Rows from block 2, named by matrix and row number. Rows with one number belong to one channel. Each number is 128 + 24 x the weight over the matrix's rms, rounded and kept within 0 to 255. All counts start at 0.
# convs0: first 3x3 conv (model.enc.1.0.convs.0.weight, 128x128x3x3), inputs 40-47, a 3x3 kernel for each
# convs1: second 3x3 conv (model.enc.1.0.convs.1.weight, 128x128x3x3, transposed), outputs 40-47, a 3x3 kernel for each
convs0.38 [ 73 135 155 131 168 125 174 121 152 143 146 163 131 140 118 160 147 120 134  69 146 125 131 168 141 119 120 126 124 150  83 132 117 155 123  92 136 138 144 123 112 177 138 148 133 143 135 107 158 159 133 128 107 166 116 116 176 136  92 101 166 151  78 129 108 157 151 129 143 173 125  94]
convs1.38 [111 133 139 138 126 138 113 130 149 146  68  91 111 117 125 143 190 137 114 107 102 134 123 147 105 171  89 163  89  91 126 142 139  96  88 111 144 126 138 132 130 161 127  96 133 124 112 145  93 116 136 150 147 120 128  84 101 105 142 119  83 176 140  98 143  95 155 134 132 114 101 161]
convs0.39 [158 135 100 141 129 113 132 156  78 133 143 124 140 122 123 134 150 147 119 105 163 102 105 149 147 147 110 144 106 137 129 122 129 106 143 102 139 121 116 125 104 133 142 149 128 139 152 126 141 117 119 115 127 114 161 108 114 100 104 159 108 187 111 146  74 146 119 114 128 129 152 150]
convs1.39 [136 114 119 108 131 115 151 135 124 133 124 125 118 109 147 133 124 147 147  89 143 106 120 143 105 159 101 113 123 113 112 102 147 140 134 101 122  85 150 139 156 144 102 110 133 134 135 104 152 126 142 133 147 101 112  91 100 114 154 166  93 155  91 116  96 123  76 132 130 121 156 170]
convs0.40 [156 130 117 119 140 137 156 114 129 121 131  84 100 148 107 110 125 112 120 118 110  91 117 122 146  99 110 148 120 150 101 115 104 162 131 120 128  85 103 112 106 141  89 108 147 111 108 102 110 149 118 103 134 126 132 135 114  97  97 111 170 126 140  77 139 108 119 125 109 157 126 117]
convs1.40 [118 138 128 175 116 122 154 197 137 135 113 144 158 141 128  88 126 153 129 137 104 176 134  97 114 110 136 123 151 141 132 107 152 104 149 115 100 135 127 138 161 139 162 152  84 131 130 154 136 125 155  96 139 117 165 132 137 149 121 119  85 118 115 136 146 128 146 142 141 101 107 124]
convs0.41 [114 130 113 148 168 117 151 157 136 126  94 140 113  97 141 122 111 139 130 114 133 165 155 138 138  97 131 134 141 123 167  82 146 119 139 116 107 160  98 139  89 101 112 121 141 114 128 115 128 159 124 138 135 145 142 101 120 113 114 125 158 136 138  87 119 167  66  92  90  75 147 121]
convs1.41 [140  80 162 147 107 143  96  96 139 151  99 171  99 174 129  87 157 116 114 140 155 171 145 107  85 124 147 135 105  99 149 165  54 181 124 124 108 162 118 105 156 126 121 130 111 151 104 166 146 135 131 157 151 119  83 118 123  79 189  58 130 147 116 144 117 137 143 149 137 130  39 128]
convs0.42 [105 119 164 117 117  94 139 153 159 103 127 127 117 120 128 131 110  99 109 151 125 103 111 127 105 156 135  99 153 120 113 148 141 144 122 101  92 124 163 192 131 127 111 150 152 129 151  73 106 155 109  78 140 130 141 148 109  87 141 140 155 107 113 117  87 118 120 104 144 102 101 149]
convs1.42 [109 109 134 150 152 133 116 114 146 116 113 138 107 147 151 138 121 107 130 122 144  96 142 103 106 129 132 165 154 118 112 124 132 146 104 142 132  94 113 139 138 136 110 167 136  98 143 134 121 143 149 114 109 127  98 110 130 138 163 142 150 117 119 128 100 161 118 134 128 139 104 121]
convs0.43 [160 117 152 116 153 148 116 149 179  91 161 128  91 140 143 177 166 127 122 106  88 140 132 123 137 133 117 104 154 130 115 136 122 128 114 127  99 160 138 120 152 115 141 119 128 156 134 153 103 174 162 134 183 156 106 150 131 145 114  98 139 104 161 136 160 106 141 107 102 154 118 139]
convs1.43 [119  92 103 139 137 169 107 181 106 121 121 139 133 140 121 111 123 145 146 150 135 113 139 126 144 135 126 112 132 133 136 165 112 122 113 153 119 166 139 105 117 154 134 141 110 126 154 130 135 116 142 135 150  95 102 169 123 126 173 128 104 146 105  96 131 138 106 153 112 116 125 138]
convs0.44 [117 103 136 136 150 141 110 118 122 146 145 120 131  95 131 123  91 146 126 162 128 147 146 132 122 123 121 112 161 123 148 117 111 163 110 116 105 125 113 154  98 115  85 128 109 116  98 114 108 141 118  85 140 164 132 135 141 132 130  88 148 113 116 107 165 150 101 166 171 137  97 111]
convs1.44 [ 98 132 118 163 127 136 131 121 140 142 122  89 120 111 132 108 124 144 121 146 107 163 142  96 124 136 139 121 132 131 115 151 121 148 109 149 141 113 180  95 124 120 161 127 116 141  82 136 118 121 106 126 136 153 147 116 105 109 134 142 112 101 180 143 135 169 123 120 177 116 125 134]
convs0.45 [130 129 134 147 131 108 156 130 137 133 179 133 131 145 150 115 142 148 114 135 155  97 122 103 140 155 121 125 140 142 131 119 111 122 113 147 154 136 132 117 138 127 127 136 137 112 131 134 130 128 132 133 142 143 128 111 128 136 130 134 142 101 123  74 101 156 126 102 118 182 126 152]
convs1.45 [112 142 113 132 135 142 136 149 107 135 140 111 129 143 108  95 113 102 129 113 125 115 128 114 127 170 164 132 141 101 130 126 150 118  94 142 116 130 147 124 128 122 153 119 123 125 146 118 128 121 129 113 136  84 114 132  88 127 147 137 104 155 133 126 119 120 118 168 133  64 110 160]
convs0.46 [113 117 107 151 124 120 131 119 109 133 147 154 150 145 132 111 128 163 128 103 105 120 118 135 145 132 110 132 113 108 118 141 135 140 128 130 106 150 144 121 126  97 125 112 143 142 138 162 142 128 141 121 129 121 117 123  96 117 134 139 106 110 142 118 122  82 125 137 119 151 101 175]
convs1.46 [117 120 135 135 152 144 124 101 105  90  96 134 117 143 130 150 124 124 143 107 121  61 125 145 159 141 129 108 129 142 129 145 136 105 123 105 134 154 161 101 125 126 116 126 136 124 137 120 107 131 121 130 108 108 128 111 135 114 137 156 128 134 114 115 111 103 135 153 129 111 124 126]
convs0.47 [123 133 109 123 137 150 123 120 137 147 146 143  95 107 141 149 100 189 118 121  87 121  87 121 132 117 157 146 126 139 108 136 108 139 136 137 138 112 105 122 121 136 138 104 130 115 142 119 116 146 157 144 171  95 158 133 125 101 107 138 120 149 138 158  98 145 123 123  82 119 143 119]
convs1.47 [107 120 115 131 128 148 133 144  98 109 124 157 124 118 108 133 120 123 129 123 123 146 135  95 129 156 109 130 139  96 131 133 150 120 122 119 111 142 152 121 141 129 101 129 113 157 127 121 142 145 128 120 130  39 125 120 131 123 170 135 111 140  75 126 106 125  87 162 149 103 128 130]
convs0.48 [120 137 129 120 119 137 131 106 151 131 113 121 116 138 104 119 116 101 153 137 134 139 162  97 125 192 134 128 129 124 144 132 131 119 136 127 101 135  95 117  97 153 128 119 118 168 152 112 166 150 134 116 160 132 120 147 116 137 141 118 148 114 137 118 113 152 111 176 135 159 151 139]
convs1.48 [132  94 122 128 143 102 155 132 116 126 109 190 127 125 155 135 115  85 142 160 121 152 192  78 117 122 159 126 116 137 130 109 137 112  96 114 123 108  98 121 109 149 152 103 142 110 102 124 134 128 116 130 154 138  61 141 133 113 166 103 136 132  97 121 117 144 123 132 119  81 158 139]
convs0.49 [128 102 115 105 129  49 154 124  99  98 163 112 177 173 149 113 146 122 100 134 101 159 132 100 112 130 140 130 130 137 142 116 126 122 126 112 109 155 119 154 106 186 146 183 125 132 125 108 139 138 160 142 129 129 137 136 145 128  76 113 122 108 110 118 125 101 101 188 150 128  99  95]
convs1.49 [161 127 101 175 174 154  99 119 132  81 148  57 146 190 106 107 109  86 140 151 126 152 203 147 121 165 129 169 197 153 156 173 124 164 177 160 144 122 155 147 145 111 139  86 120 154 143 149 194 155 153 100 161 132 138 137 140 138  80 118 122 122 134 144  98 134 139  94 166 108 140 155]
convs0.50 [133 127 110 100 126 145 128 104 142 144 132 140 175 125 143 119 127 111 129 132 157 142 157 141 162 114 125 121 126 148 133 124 116 119 119 124 107 144 113 118 125 129 137 137 144 154 172 138 155 149 106 145 108 125 143 142 135 117 120 132 131 144 116 122 145 139 123 160 152 159 145 142]
convs1.50 [132 116 131 144 141 151 187 170 108 103 139 139 132 150 108 139 135 145 160 152 101 137 106  75 122  99 138  94 147 123 134 144 137 151 128 124 112 120 126 116 126  96 162  99 129 115 106 108 114 136 148 158 142 136 156 134 118 138 142 104 116  99 137 142 125 107 110 103  96 144 165 158]
convs0.51 [123 148 112 150 126 163 131 124 152 127 161 149 176 126 131 119 124 141  97 121 101 139 134 134 147 125  90 154 126 136 118 129 103 132 133 145 113 122 122 145 155 115 122 146 138 174 126 161 150 155 180 143 133 118 135 141 138 117 124 142 134 142 101 147 135 152 121 169 123 115 138 158]
convs1.51 [101 115 114 128  94 140 138 164  73 146 127 152  94 135 116 142 128 122 137 102 133 145 140 145 117 127 145 122 144 112 120 125  94 117 135 113 100 129 144 121 126  93 138 137 136 136 140 114 110 111 105 128 138 124 121 143 149 152 139 103 110 132  99 105 107 111 128 148 141 126 149 108]
convs0.52 [ 97 152  92 118 127 111 125 113 112 139 135 125 168 125 137 150 122 139 107 156 108 141 147 121 141 109 130 116 155 120 134 112 132 138 108 144 109 108 118 117 122 101  78 161 114 125 137 141 149 136 135 166 155 143 124 128 139 125 102 111 139 127 102 127 139 139 141 102 145 135 118 146]
convs1.52 [103 154 110 152 126 101 116 162 147 190 158 144 137 175  66 123  76  84 100 126 129 130 138 147 125 115 154 129 127 149 133 147 138 132 117 140 113 111 115 114 161 110 139 123 132 126  96 143 140  93 106  96 136 135 161 173 120 112 115 127 115 112 136 111 149  59 123 132 146  85 106 154]
convs0.53 [157 126 128 105 129 120 120 133 113 131  98 102 134 135 105 128 115 124 100 113  89 113 106 125 157 101 148 130 142 126 116 134 129 121 133 115  97 116 101 124 125 137 109 141  91 111 167 159 123 144 141 103 165 130 138 132 132 114 144 147 131 141 120 128 139 143 150 117 156 125 116 142]
convs1.53 [129 131 126 143 141  91 139 123 110 145 144 116 129 126 144 129 121 118 112 126 141 123 136 137 142 121 122 131 130 128  99 146 132 104 114 121 126 136 118 129 136 129 137 141  80 128 115 131 108 115 141  90 134 124 146 107 135 120 135 145 126 108 147 124 130 124  90 127 114 130 116 114]
convs0.54 [141  98 111 129 127 151 111 130 151 122 112 136 137 138 118 106 140 125 136 141 110 134 155 176 113 121 136 142 107 137 137 134 130 108 117 121 141 115 166 117 101 105 139 135 131 153 143 122 120 182 111 128 149 145 127 120 151 130 116 126 123 122 133 126 108 130 100 147 126 130 109 124]
convs1.54 [125 144 161 121 155 155 139 141  99 102 145 125 147 140 141 117 145 132 125  91 132 154 123 156 116  88 128 120 154 131 129 112 133 125 166 109 148 125  76 154 118 158  94 129  96 107 140 132 113 133 161 129 155  95  90 126 107 189 125 120 105 128 118 141 158  71 111 136 136 134 133 127]
convs0.55 [126 121 144 142 149 113 137 145 147 118 126 149 139 142 122 116 149 139 179 100 153 108 155 132 110 165 180 138 121 141 107 131 110 148 121 118 112 171 114 118 123 105 172  78 128 126 145 121 169 115 165 175 119 150 130 142 106 133 106 122 106 120 175 128 160 124 130 134 115 138 127 167]
convs1.55 [129 134  82 135 168 117 136 134  92 153 137 130 136 114 110 127 145  86 152  98 118 105 118 139 153 126 120 105 123 145 137 137 130  93 115 131 101 160  96 119 124 141 127  94 154 115 117 128 137 132 110  94 139 155  73 153 133 139 126 120 130 144 104 129 148  64 142 153  94  79 130 128]
convs0.56 [119 147 122  90 143 142 111 128 148 133 103 150 107  96 113 124 115 114 110 107  97 102 123 122 145  97 116 157 132 119 101 110 149 123 147 114  96 142 120 116 124 171 155 110 138 168 105 108 141  98 136 136 142 129 144 125 116 101 137 151 149  98 123 145 111 112 139 130 113 119  86 147]
convs1.56 [113 126 126  93 137 146 151 127 126  98 128 157 135 137 119 133 129 146 112 161 129 129 132 103 134 122 118 118 123 116 120 136 144 126 120  94 121 133 105 129 187  98 111 128 143 128 121 126 124 120 129 134 146 110  97 141  84 106 163 158 133 124  99 126 137 161  88 143 107 135 124 112]
convs0.57 [124  99 118 135 119  93 131 103 132 133  80 142 131 138  78 134 122 113 141 141  78 110 143 157 177 124 121 130 123 133 122 163 112 146 101 145 110  84 113 129 169  52 128 114 120 134 119 114 135 110 156  87 119 139 119 137 164 129 128  93 137 107 133 150 108 132 114 109 120 126 146 104]
convs1.57 [146 138 112 163 143  84  96 121 145 142 114  94  94 154 138 116 139  95 145 147 107 130  82 140 127 119 141 129 131 138 127 126 134 127 127 126 103 126 116 138 111 113 132 132 135 140 147 128 124 144 122 136 123 134 115 112 129 173 132 133 122 142 128 150  90 195 107 154 115 131 102 104]
convs0.58 [114 149 103 123 102 134 144 113 145 153 112 154 117  30 114 125 120 114 136 122 142 142  95 117 156  94 133 121 145 126 146 122 122 136 120 133 181 136 108 117  61 158 158 129 120 141  99 132 119  89 115 113 117 132 106 145  84 107 112 153 152 123 109 154 111 164 132 108 124 112 128  99]
convs1.58 [147 135 154 104 170 125 141 154 125 158  98 120 117 141 137 169 122 150 159 172 114  90 154 160 131 145 186 110 136  94  97 142  98 109 119 126 111 180 111 117 148 170  90 163 149 128 165 136 123 190 116 124 186 145 137 154 147 179 123 123 118 162 109 123 113 143 103 178 152 139  94 132]
convs0.59 [123 141  96 115  84  99 153 148 123 130 121 137  94 124 129  90 147 101 103 110 118 107 108 110 109 142 120 144 134 109 100 112 145 133 142 112 197  88 117 114  88 132 130 112 139  95 119 167 139 137 149 145 127 135 153 108 112  97 136 174 143 137  91 122 120 137 129 160 156 128 169  99]
convs1.59 [125 129 120 146  92 122  93 135 146 150 116 125  78 148 141  96 139 146 139 118 117 145 104 137  99 134 118 140 113 127 115 140 158 129 107  95  96 152 149 174 138 101 129 122  85 146  79 120  96 138 147 153 170 101 153  61 121 109 158 141  98 136 100 142 125 105  79 136 127 108 143 141]
convs0.60 [106 157 171  90 126 131 107 131 128 124 100 170 129 106 119 125  94 130 134  92 116 109 146 138 131  84  91 129 137 136  94 150  96 118 168 138 133 136 148 173 107 127 130 113 144 110 111 114 166  92 153 170 162 152 130 138 148  88 144 118 139 106 125 135 159 102 105  96 122 106 108 146]
convs1.60 [126 128 122 134 107 143  83 121 113 137 100 146 141 147 152 122  69 166 111 111 155 184 117 140 151 133 135 134 165 125  90 125 164  86 118 150 100 124 125 112 138 134 114 154 135 138 142 113 134 152 142  93  92 109 150 108 180 174 123 114 176 100 113  74 142 106 128 137 120 171 164 135]
convs0.61 [ 89  86 117  84 120  94 127 120 140 150 148 106 157 145 110 118 113 139 140 134 148 176 200 199 198 157 214 139 112 121 124 132 119 132  90 135 132  97 159 101  87 135 155 121 142 158 132 112 119 136 106  88 174 112 125 129 130 135 141 125 125  88 111 144  99  79 143 201 136 115 109 110]
convs1.61 [ 88 104 144 117 127 145 124 121 149 127  87 118 176  76 109 170  72 159 159 105 123 152 141 123 139 109 137 109 123 115 108 140 157  94  91 120 111 173 139 116 143 110 110  68 117 118 147  80 145  86 129 163 124 172 147 154 140 121 133 118 100 110 160 117 141 138 138  79 119 122 121 168]
convs0.62 [110 120  88 114 115  80 135 129 207 136 177 128 131 103  98 103 108 131 159 146 115 164  96  95 146 115 138 131 122  78 157  92 165 103 133 142 103  98 127 143 117 125 125 115 132 131 164  95  96  95 114 142 131 147 137  93 124 158 122 141 147 125 153 143 133  94 156  92 100 124 107 131]
convs1.62 [106 151 153 127 192 139 146 134 132 123 122 187 173 130 112 137  82 142 141 150 148 127 167  95 130 121  94  94 109  95 102 100 146 116 184 130 143 117 144  78 156 109  86 108 143 164 132 123 122 121  98 105 162 127 100  78 156 128 120 112  93  95 102 162 139 106 137 130  62 112 186  94]
convs0.63 [130  95 110 127 100 133 137 147  97 124 170 127  86 114 170 100  96 108 132 152 104 121 104 199 120 112 140 123 127 133  99 146 111 124 147 133  81 106 112 164 104  84 134 146 111 172 128 126 115 125 122 120  98 125 138 114 144 143 137 100  98 180 136 157 134 123 130 148  99 128 115 140]
convs1.63 [110 114 104 136 161  77 120 169 141 147 133 161  71 134 132 123 114 129 112 123 148 128 132 126 134 107 119 105 104 154 121 129 163 120 128 117 130  60 148 140 144 142 125 117 125 104 144 105 155 129 117 157 149  80 114 113 136 131 140 127 121 165 101 124 132 119  85 140  94 153 124 106]
convs0.64 [168  94 119  94 135 143 111 126 138 114 112 137 100 166 140 151 125  97 120 129  87  67 156 117 130 142 137 106 145  92 124 128 100 132  92 155 132 109  90 133 149 114 128 148 113 116 100 106 123 145 137 137 139 122  92 150 122 122 133 100 135  76 170 129 114  92 103 147 122 142  97 160]
convs1.64 [111 107 130 111 146 102 162 145 120 145 137  97 116 103 112 142 155 149  78 106 163 143 120 116 128 121 145 124 139 144  81 124 129 160 100 157 127 143 110 141 131 106 150 142 172 126 118 110 109 111 140 140 134 125  91 136 102 151 144 101 130  65 137 138 104 169  74 109 156 125 115 179]
convs0.65 [122 154 145 120  94 117 125 144 127 114 127 128 164 149 110 101  92 141 139 134 137 164  95 131 121  99 113 122 126 125 110 116 129 154 134 120 104 118 116 142 148 134 114 126 141  94 132 166 144 132  91 128 128 160 141 114 124 150 111 138 146 125  98 117 114 125 107 110 170 179 149 106]
convs1.65 [108 114 100 131 132 113 111 146 132 153 114  90 108 119 144 139 141 148 115 110 135 109 125 120 144 125 134 128 132 135 116 114 146 134 122 159 112 136 115 165 126 112 125 124 139 144 130 117 112 122 134 109 119 116 144 126 119  95 114 128 141 130 129 160 127 106  97 153 120 104 114 141]
convs0.66 [123 118 102 167  86 104 130 103 136 136 162 121 183 133 126  82 133 104 139 164 124 112 126 142 191  93 100 111 120 122 157  98 124 121 147 105 141 131 157 115 133 103 110 146 103 109 239 126 140 144 122 165 129  86 149 101 118 127  97 134 133 137  93 149 133 102 144  96 152 134  88  81]
convs1.66 [116 128 154  90 127 148 115 114  89 116 104  94 130 102 120 164 135  81 109 101 154 138 107 129 123 145 144  87 148 108 140 141 157 134 118 108 109 128 103  99 127 140  87 115 134 118 145 112 112 131 150 147  85 113 111  89 112  83 127 144 149 180 125 105 130 162 162 142  95  70 121 101]
convs0.67 [110 174  84 137  93 180  77  92 171 138 138  94 133 101 108 127 152 113 150 214  88  99 142  66  81 162 182 130 106  91 100 129 157 122  95 164  75 123 153 145 185  91 144 135 105 210 108  60 130 120  96 180 152  46 114 137  97  86 120 153 125  93 177 101 122 125  97 131 101 102 117 120]
convs1.67 [121 130 136 122  81 151 155  98 124 102 111 166 160 120 108 128 122  98  96 157 107 150 150 125 127 104 156 101  81 137 146 135 131 109 117 104 133 173 107 146 114  93 106  81 141 112 129 129 161 125 140  93 154 109 105 119 142  90 159 137 153 104 122 125 101 110  44 157 126 163 118 132]
convs0.68 [101 178 136  80  60 131 123 151 149 139 103 120 111 130 145 146 144 107  92 130 119 117 129  97 130  92 158 131 162 106 141  83 128 125 156 158 115 139 110 152 123 109  85 172 133 129 126 109 107 130 108 164 119 118 117 138 135 126 116 133 130 131 128 104 122 132 145 138 143 114 153 131]
convs1.68 [128 129  93 166 154 153 128 169 103 125 152 163 117 133 144 143 145 132 135 111 133 156 126 129 118 122 129 119 176 141 150 123 162 135 125 126 154 142 110 123 166  94 160 103 141 121 138 110 140 116 123 125 133 159 124 136 139 124 101 127 149 157  76 119 106 131 113 154 104 173 154 108]
convs0.69 [151 118 131  79 140  93 115 161 129  37 114 130 113 131 185 155 137 148  84 157 225 132 125 154 178 150 103 100 112 142  97 110 113 110 125 123  89 137 122 206 136 133 122 122 146 119 111 151 106 136 191 163 113 167 163  86 107 122 109 121  67 165 110  96  86 127 146 133 153 113 161 131]
convs1.69 [120 139 130 105 133 128 130 112 110 143 163 102 140 114 117 141 137 117 161 114 139 142 154 101 128 103 101 120 143 182 141  97 120  93 131 120 120 133 137 126 136 126 182  88 124 134 166 129 152 125 102 156 116  94 143 170  75 121 142  80 151 213 108 146  99 114 108 175 113 139 187  76]
convs0.70 [103 122 127 117 141 117 137 129  96 118 136 140 143 133 131 136 151 143 108 159 105 127 107 134 107 128 123 124 134 138 115 119 127 146 138 131 121 124 133 126 151 134 120 122 147 117 142 111  92 126 156 145 141 123 141 120 124 116 127 137 156 142 118 134 113 137 148 133 168 130 120 104]
convs1.70 [100 121 138 134 115 136 110 148 123 131 148 125 147 125 109 142 107 133  99 128  97 105 138 119 157 131 130 119 121 122 130 131 149 156 103 107 103 113 109 116 134 149 148 154 112 116 126 124 129  91 128 124 144 138 120 143 110 121 125 111 109 133 100 166  98 117 115 146 127 100 134 147]
convs0.71 [ 96 115 145 108 121 112 131 139 121 126 141 105 120 162 125 174 124 130 109 160  86 149 143 113 148 168 121 136 145 159 115 123 118 158  98 134 113 123 139 135 129 123 175 150 131 150 131 135  86 162 112 125 139 101 117 128 139 134 112 140 138 144 127 122 171 140 122 134  98 154 116 136]
convs1.71 [116 126 110 179 129 121 107 171 139 126 156 103 133 160 125 112 121 116 118 120 109 115 136  91 146 116 185 123 148 118 149 139 133 138 130 126 114 108 108 101 113 180 136 159 121 137 124 117 141  79 107 136 132 135 128 132 139 105 154 119 116 104 158 135 137  88 127 138 161 134 112 117]
convs0.72 [119 169 119 105 129 139 131 110 114 138 163 145 127 128 164 146 128 100 128 148 118 104 138 171 180 125 147 146 132 150 114 140 104 135 117 117 135 130 121 113  84  78 117  57 118 105  97  89 111 130 140 110 165 119 132 138 160 124 121 114 145 110  97 121  72 116 102 186 143 135 141 167]
convs1.72 [ 97 133 120 113 106 154 140 127 126 104 118 134 136 146 119 130 108 130 128 141 142 146 128 127  82 132 146 122 147  90 134 126 157 113 104 140 137 131 129 132 135 118  96  88 138 111 119 124 123 120 137 143 144  91 135 176 105 142 124 126 102 106 116 119 132 110 102  77 139 148 143 190]
convs0.73 [134 132 160 214 115 101 111 140 143 105 146 113 188 170  95 123  90 122 148 155 134 127  88  97 131 115 130 112  91 151 159 110  98 116 156 103 136 132 116 128 104  98 127 155 114 156 140 149 136 156 108 115 102 147 121  95 152 131 120  98 120 144 123 123 163 121  97  98 142  87 129 121]
convs1.73 [145 139 115 190 129  39 162 131 108 137 137  64 143 140  82 134 130 134 138 131 120 167 175 161  95 148 129 142 109 171 108 131  75  85 132 132 163 114 120 142 168 138  81 174 153 117 132 133  97 146 117 114 121 133 120 116 149 134 165 111 116 175 129 110 151 173 137 117 186  23 146 139]
convs0.74 [121 110 134 140 138 158 120 122 105  71 148 113 139 144 150 126 116 126 114 126 148 136 163 123 133 133 133 129 142 102 150  99 134 127 120 133 133 135 122 135 119 158 114 138 140 108  89 122 112 100 103 136 126 103 128 129 121 142 132 127 131  86 145 103 157 110 111 105 120 116  95 110]
convs1.74 [129 160 143 139 132 112 126 154 143 153 165 131 112 143  95 115 126 139 113 148 135 146 149  99 130 130 130 131 159 156 135 139  96 153 131 139 129 143 122  93 163 146 129 121 140 147 119 142 133 145 112 115 139 148  88 143  96 101 121 133 112  93 157 113 161 144 136 107 179 104 140 125]
convs0.75 [124 151 125 134 183 140 154 138 125  96 158 108 142 141 177 116 124 114  85 125 142 128 137 163 123 120 139 125 131 130 111 118 111 122 135 111 151 169 153 121   0  92 160  69 112 167 164 155 151 113 178 157 157 144 131 103 143 102 118 117 131 128 116 116 145 156 195 197 146 137 160 140]
convs1.75 [106 103 120 158 141  91 144 149 129 126 169  98 143 157 113 120 124  89 126  97 136  76 114 119 157 113 127 164 147 155 135  97 138 145 123 157 151 142 128 135 108 150 148 130 132 150 141 115 116 142 106  89 121  80 174 123 143  74  62  89 123  84 118 128  83 105 121  90 142 112 127 145]
convs0.76 [115 118 136 122 136 100 134 140 121 144 101 110 145 104 141 127 125 143 154 123 107 112 128 140 131 124 118 121 126 160 166 127 116  99 136 131 119 138 152 135 101 123 122 165 132 171 134 106 130 127 120 117 100 122 138 118 146 122 136 127 129 137 115 142 100 127  76 153 111 131  87 152]
convs1.76 [140 105 140 134 157 152 114 147 113 134 131 154 101 132 137 137 107 138 116 149 123  98 123 136 139  98 107 116 116 125 161 128 139 140 141  99 125  98 135 119 129 135 107 119 163 110 148 125 140 123 118 132 158 118 113 138 113 123 109 112  74 163 128 123 130 111 152 112 152 163 114 103]
convs0.77 [124 133 146 144  85 114 147 139 120 126 118 136 129 149 115 141 151 159 143 140 138 117 136 163  93 129 128 139 127 125 141 105 121  97 174 134 152 104 124 157 124 131 113 144 138 135 113 175 183 114  62 163 107 142 124 136 140 140 136 134 124 128 128 168 160 136 151 127 122 110 112 117]
convs1.77 [147 114 133 165 152 101  86  85 125 133 129 111 133 115  94 110 132 119  90 144 138 103 162 143 130 135 119 164 119 133 121  99 129 122 102 119 137 102 150 128 151 136 113 134 132 139 139 122 163 108 126  97 158 102 143 161 126 100 146 111  92 149 129 109 120 136 123 146 124 172 130 108]
convs0.78 [132 106 157 106 146 132 136 141  85 134 100 124 138 115 100 112 130 135 109 153 133 127 137 156 139 164 112 142 136 143 107 120 140 138 122 150  89 138 124 108 151 114 120 128 124 140  70 148 126  93 158  90 137 120 141 155  93 147 111 143 132 145 121 101 133  81 100 118 122 147 110 112]
convs1.78 [152 136 127  91 147 147 131 108 133 132 126 144 129 137 125 129 128 113 114 113 120 111 137 170 124 132 108 121 127 118 138 129 132 128 126  95  97 145 123 150 101 158 114 142 115 126 130 108 118 143 126 135 112 146 122 112 121 155 125 134 133 126  99 134 145  98 124 102 170 148 120 142]
convs0.79 [136 142 160  64 173 109 131 103 120 129 172 144 123  65 109 132 133 133 111 162 126 173  45 182 169  63 130 137 113 141 130 149  96 109 146 131 128 145 139 111 113  71 135 159 149 133 127 142 126  64 163 109 110 132 122 120 108  86 142 195 167 133 102 104  89  94  68 115 154 147  38 129]
convs1.79 [112 130 158 131 180 141 107 119 139 105 184 130 111 174 211 127 142 138 118 143 123  99 159  88 140 126 117 121 149  92 114 179 105 137 147 146  98 132 102 130 113 162 160 138  90  94  92 126 116 109 122 109 112 131  85  92 100  99  21  88 123  51  77 126  64 133 132 131 119 114 134 108]
convs0.80 [122  92 164 128 104 147 123 129 140 157 115 136 128  72 150 119 141 136 107 117 122 150  68 112 105 140 155 140 137 133 130 139 122 110 119 158 109 120 126 114 139 108 111 123 124 114 141 118 137 138 104 113 127 100 118 135 125 147 121 129 124 124 133 141 153 104  87 142 133 145 109  89]
convs1.80 [107 108 150 133 177 129 121 106 120 116 132 141 110 121 113 174 114 149 130 105 106 152 133 170 104 172 136 112 159 134 118 127 108 140 115  97 137 109 110  95 125 114 125 180 127 152 168 109 126 141 120 129 125 144 115 195 136 131 151 127 119 141  84 158 143 131 114 140 160 110 120 106]
convs0.81 [187 109 156 144 155  86  90 182 117  90 138 133 108  68 150  93 110 163 135 125 167 101 191  99 129 161 120  88 137 130 165  95 144 157 106 136 121 115 137  97 115 141 132 150  92 191 127 139 133 110 152  99 159 114 102 143 118 148 130 147 155  97 150 157 142 101 134  78 118 113 118 127]
convs1.81 [170  98  92 188 142  85 142 156  62 138  98 115 169 130 120 146  76 126 132 151 126 151 115 125 117 142 152 115 127 110  98 123 132 110 117 129 113 150  55 111 143 137 138 135 160 137 113 146 130 115  92 107 135 138 121 149  95 129 191 129 124 100 129 102 132 172  54  88 148  97 105 200]
convs0.82 [130 114 151 134 130 175 131  98 129 121 129 121 173  87 101 117 147 132 128 113 172 114 161 126 130 161  74 125 115 136 127 111 122 151 112 126 126 124 122 115 132 116 125  98 118 137 129 145 144 208 118 132 112 117 120 138 138 115 165 115 134 106 104 147 128  93  88 149 135 138 116 170]
convs1.82 [107 107 154  86  97 144 119 117 167 143 120 116  93  55 104 126 120 135 161 157 111 140  52 184 153 153 126 116 131 138 130 125 152 157 129 150 136  95  95 168 138  88  90 103 128 123 161 134 132 255 147 132 118 133 151 129 136  97 206  62 122 131 153 148 119 144 141 183 161 126  93 110]
convs0.83 [ 94  92 108 129 104 111 120 123 109 129 159 112 108 156  96 127 173 121 139 119 160 139 156 114 131 136 133 120 137 122 144 130 122 116 130 121 124 129 100 108  70 123 138 120 131 113  89 143 106 143 123 130 170 137 128 120 127 117 137 125 148 106 122 138 141 153 108 117 131 111 157 146]
convs1.83 [154 137 142 125 140 123 121 109 134 132 119 102 106 152 102 104 110  96 167 143 137 137  90 109 109 121 145 126  90 105 132 119 111 111 129 129 131 121 128 130 111 100 122  99 115 113 133 151 120 155 125 135 143 101  76 125 103 120 173 146 140 135 154 149 127 116  97 140 116 121 160 114]
convs0.84 [105 139 110 170 124 105 122 143 133 123 159 134 127 147 107 126  91 114 141 143  91  97 143 117 118 148 126 139 148 144 125 125 119 138 128 118 112 140 112 136 115 120 138 121 123 127 116 144 107 161 140 125 128 157 133 136 145 127 111 116 121 150 151 113 133 160 127 155 111 136 156 125]
convs1.84 [116  96 113 133 123 116 143 147 144 131 135 124 142 125 132 127 116 122 132  93 138 142 149 139 113 151 102 115 146 145 170 148 120  92  84 105 128 103 143 113 129 133 110 121 145 123 145 121 127 125 124 132 138 112  79 132 131 138 129 118 106 144 113 111 136 114 165 120 119  96 136 141]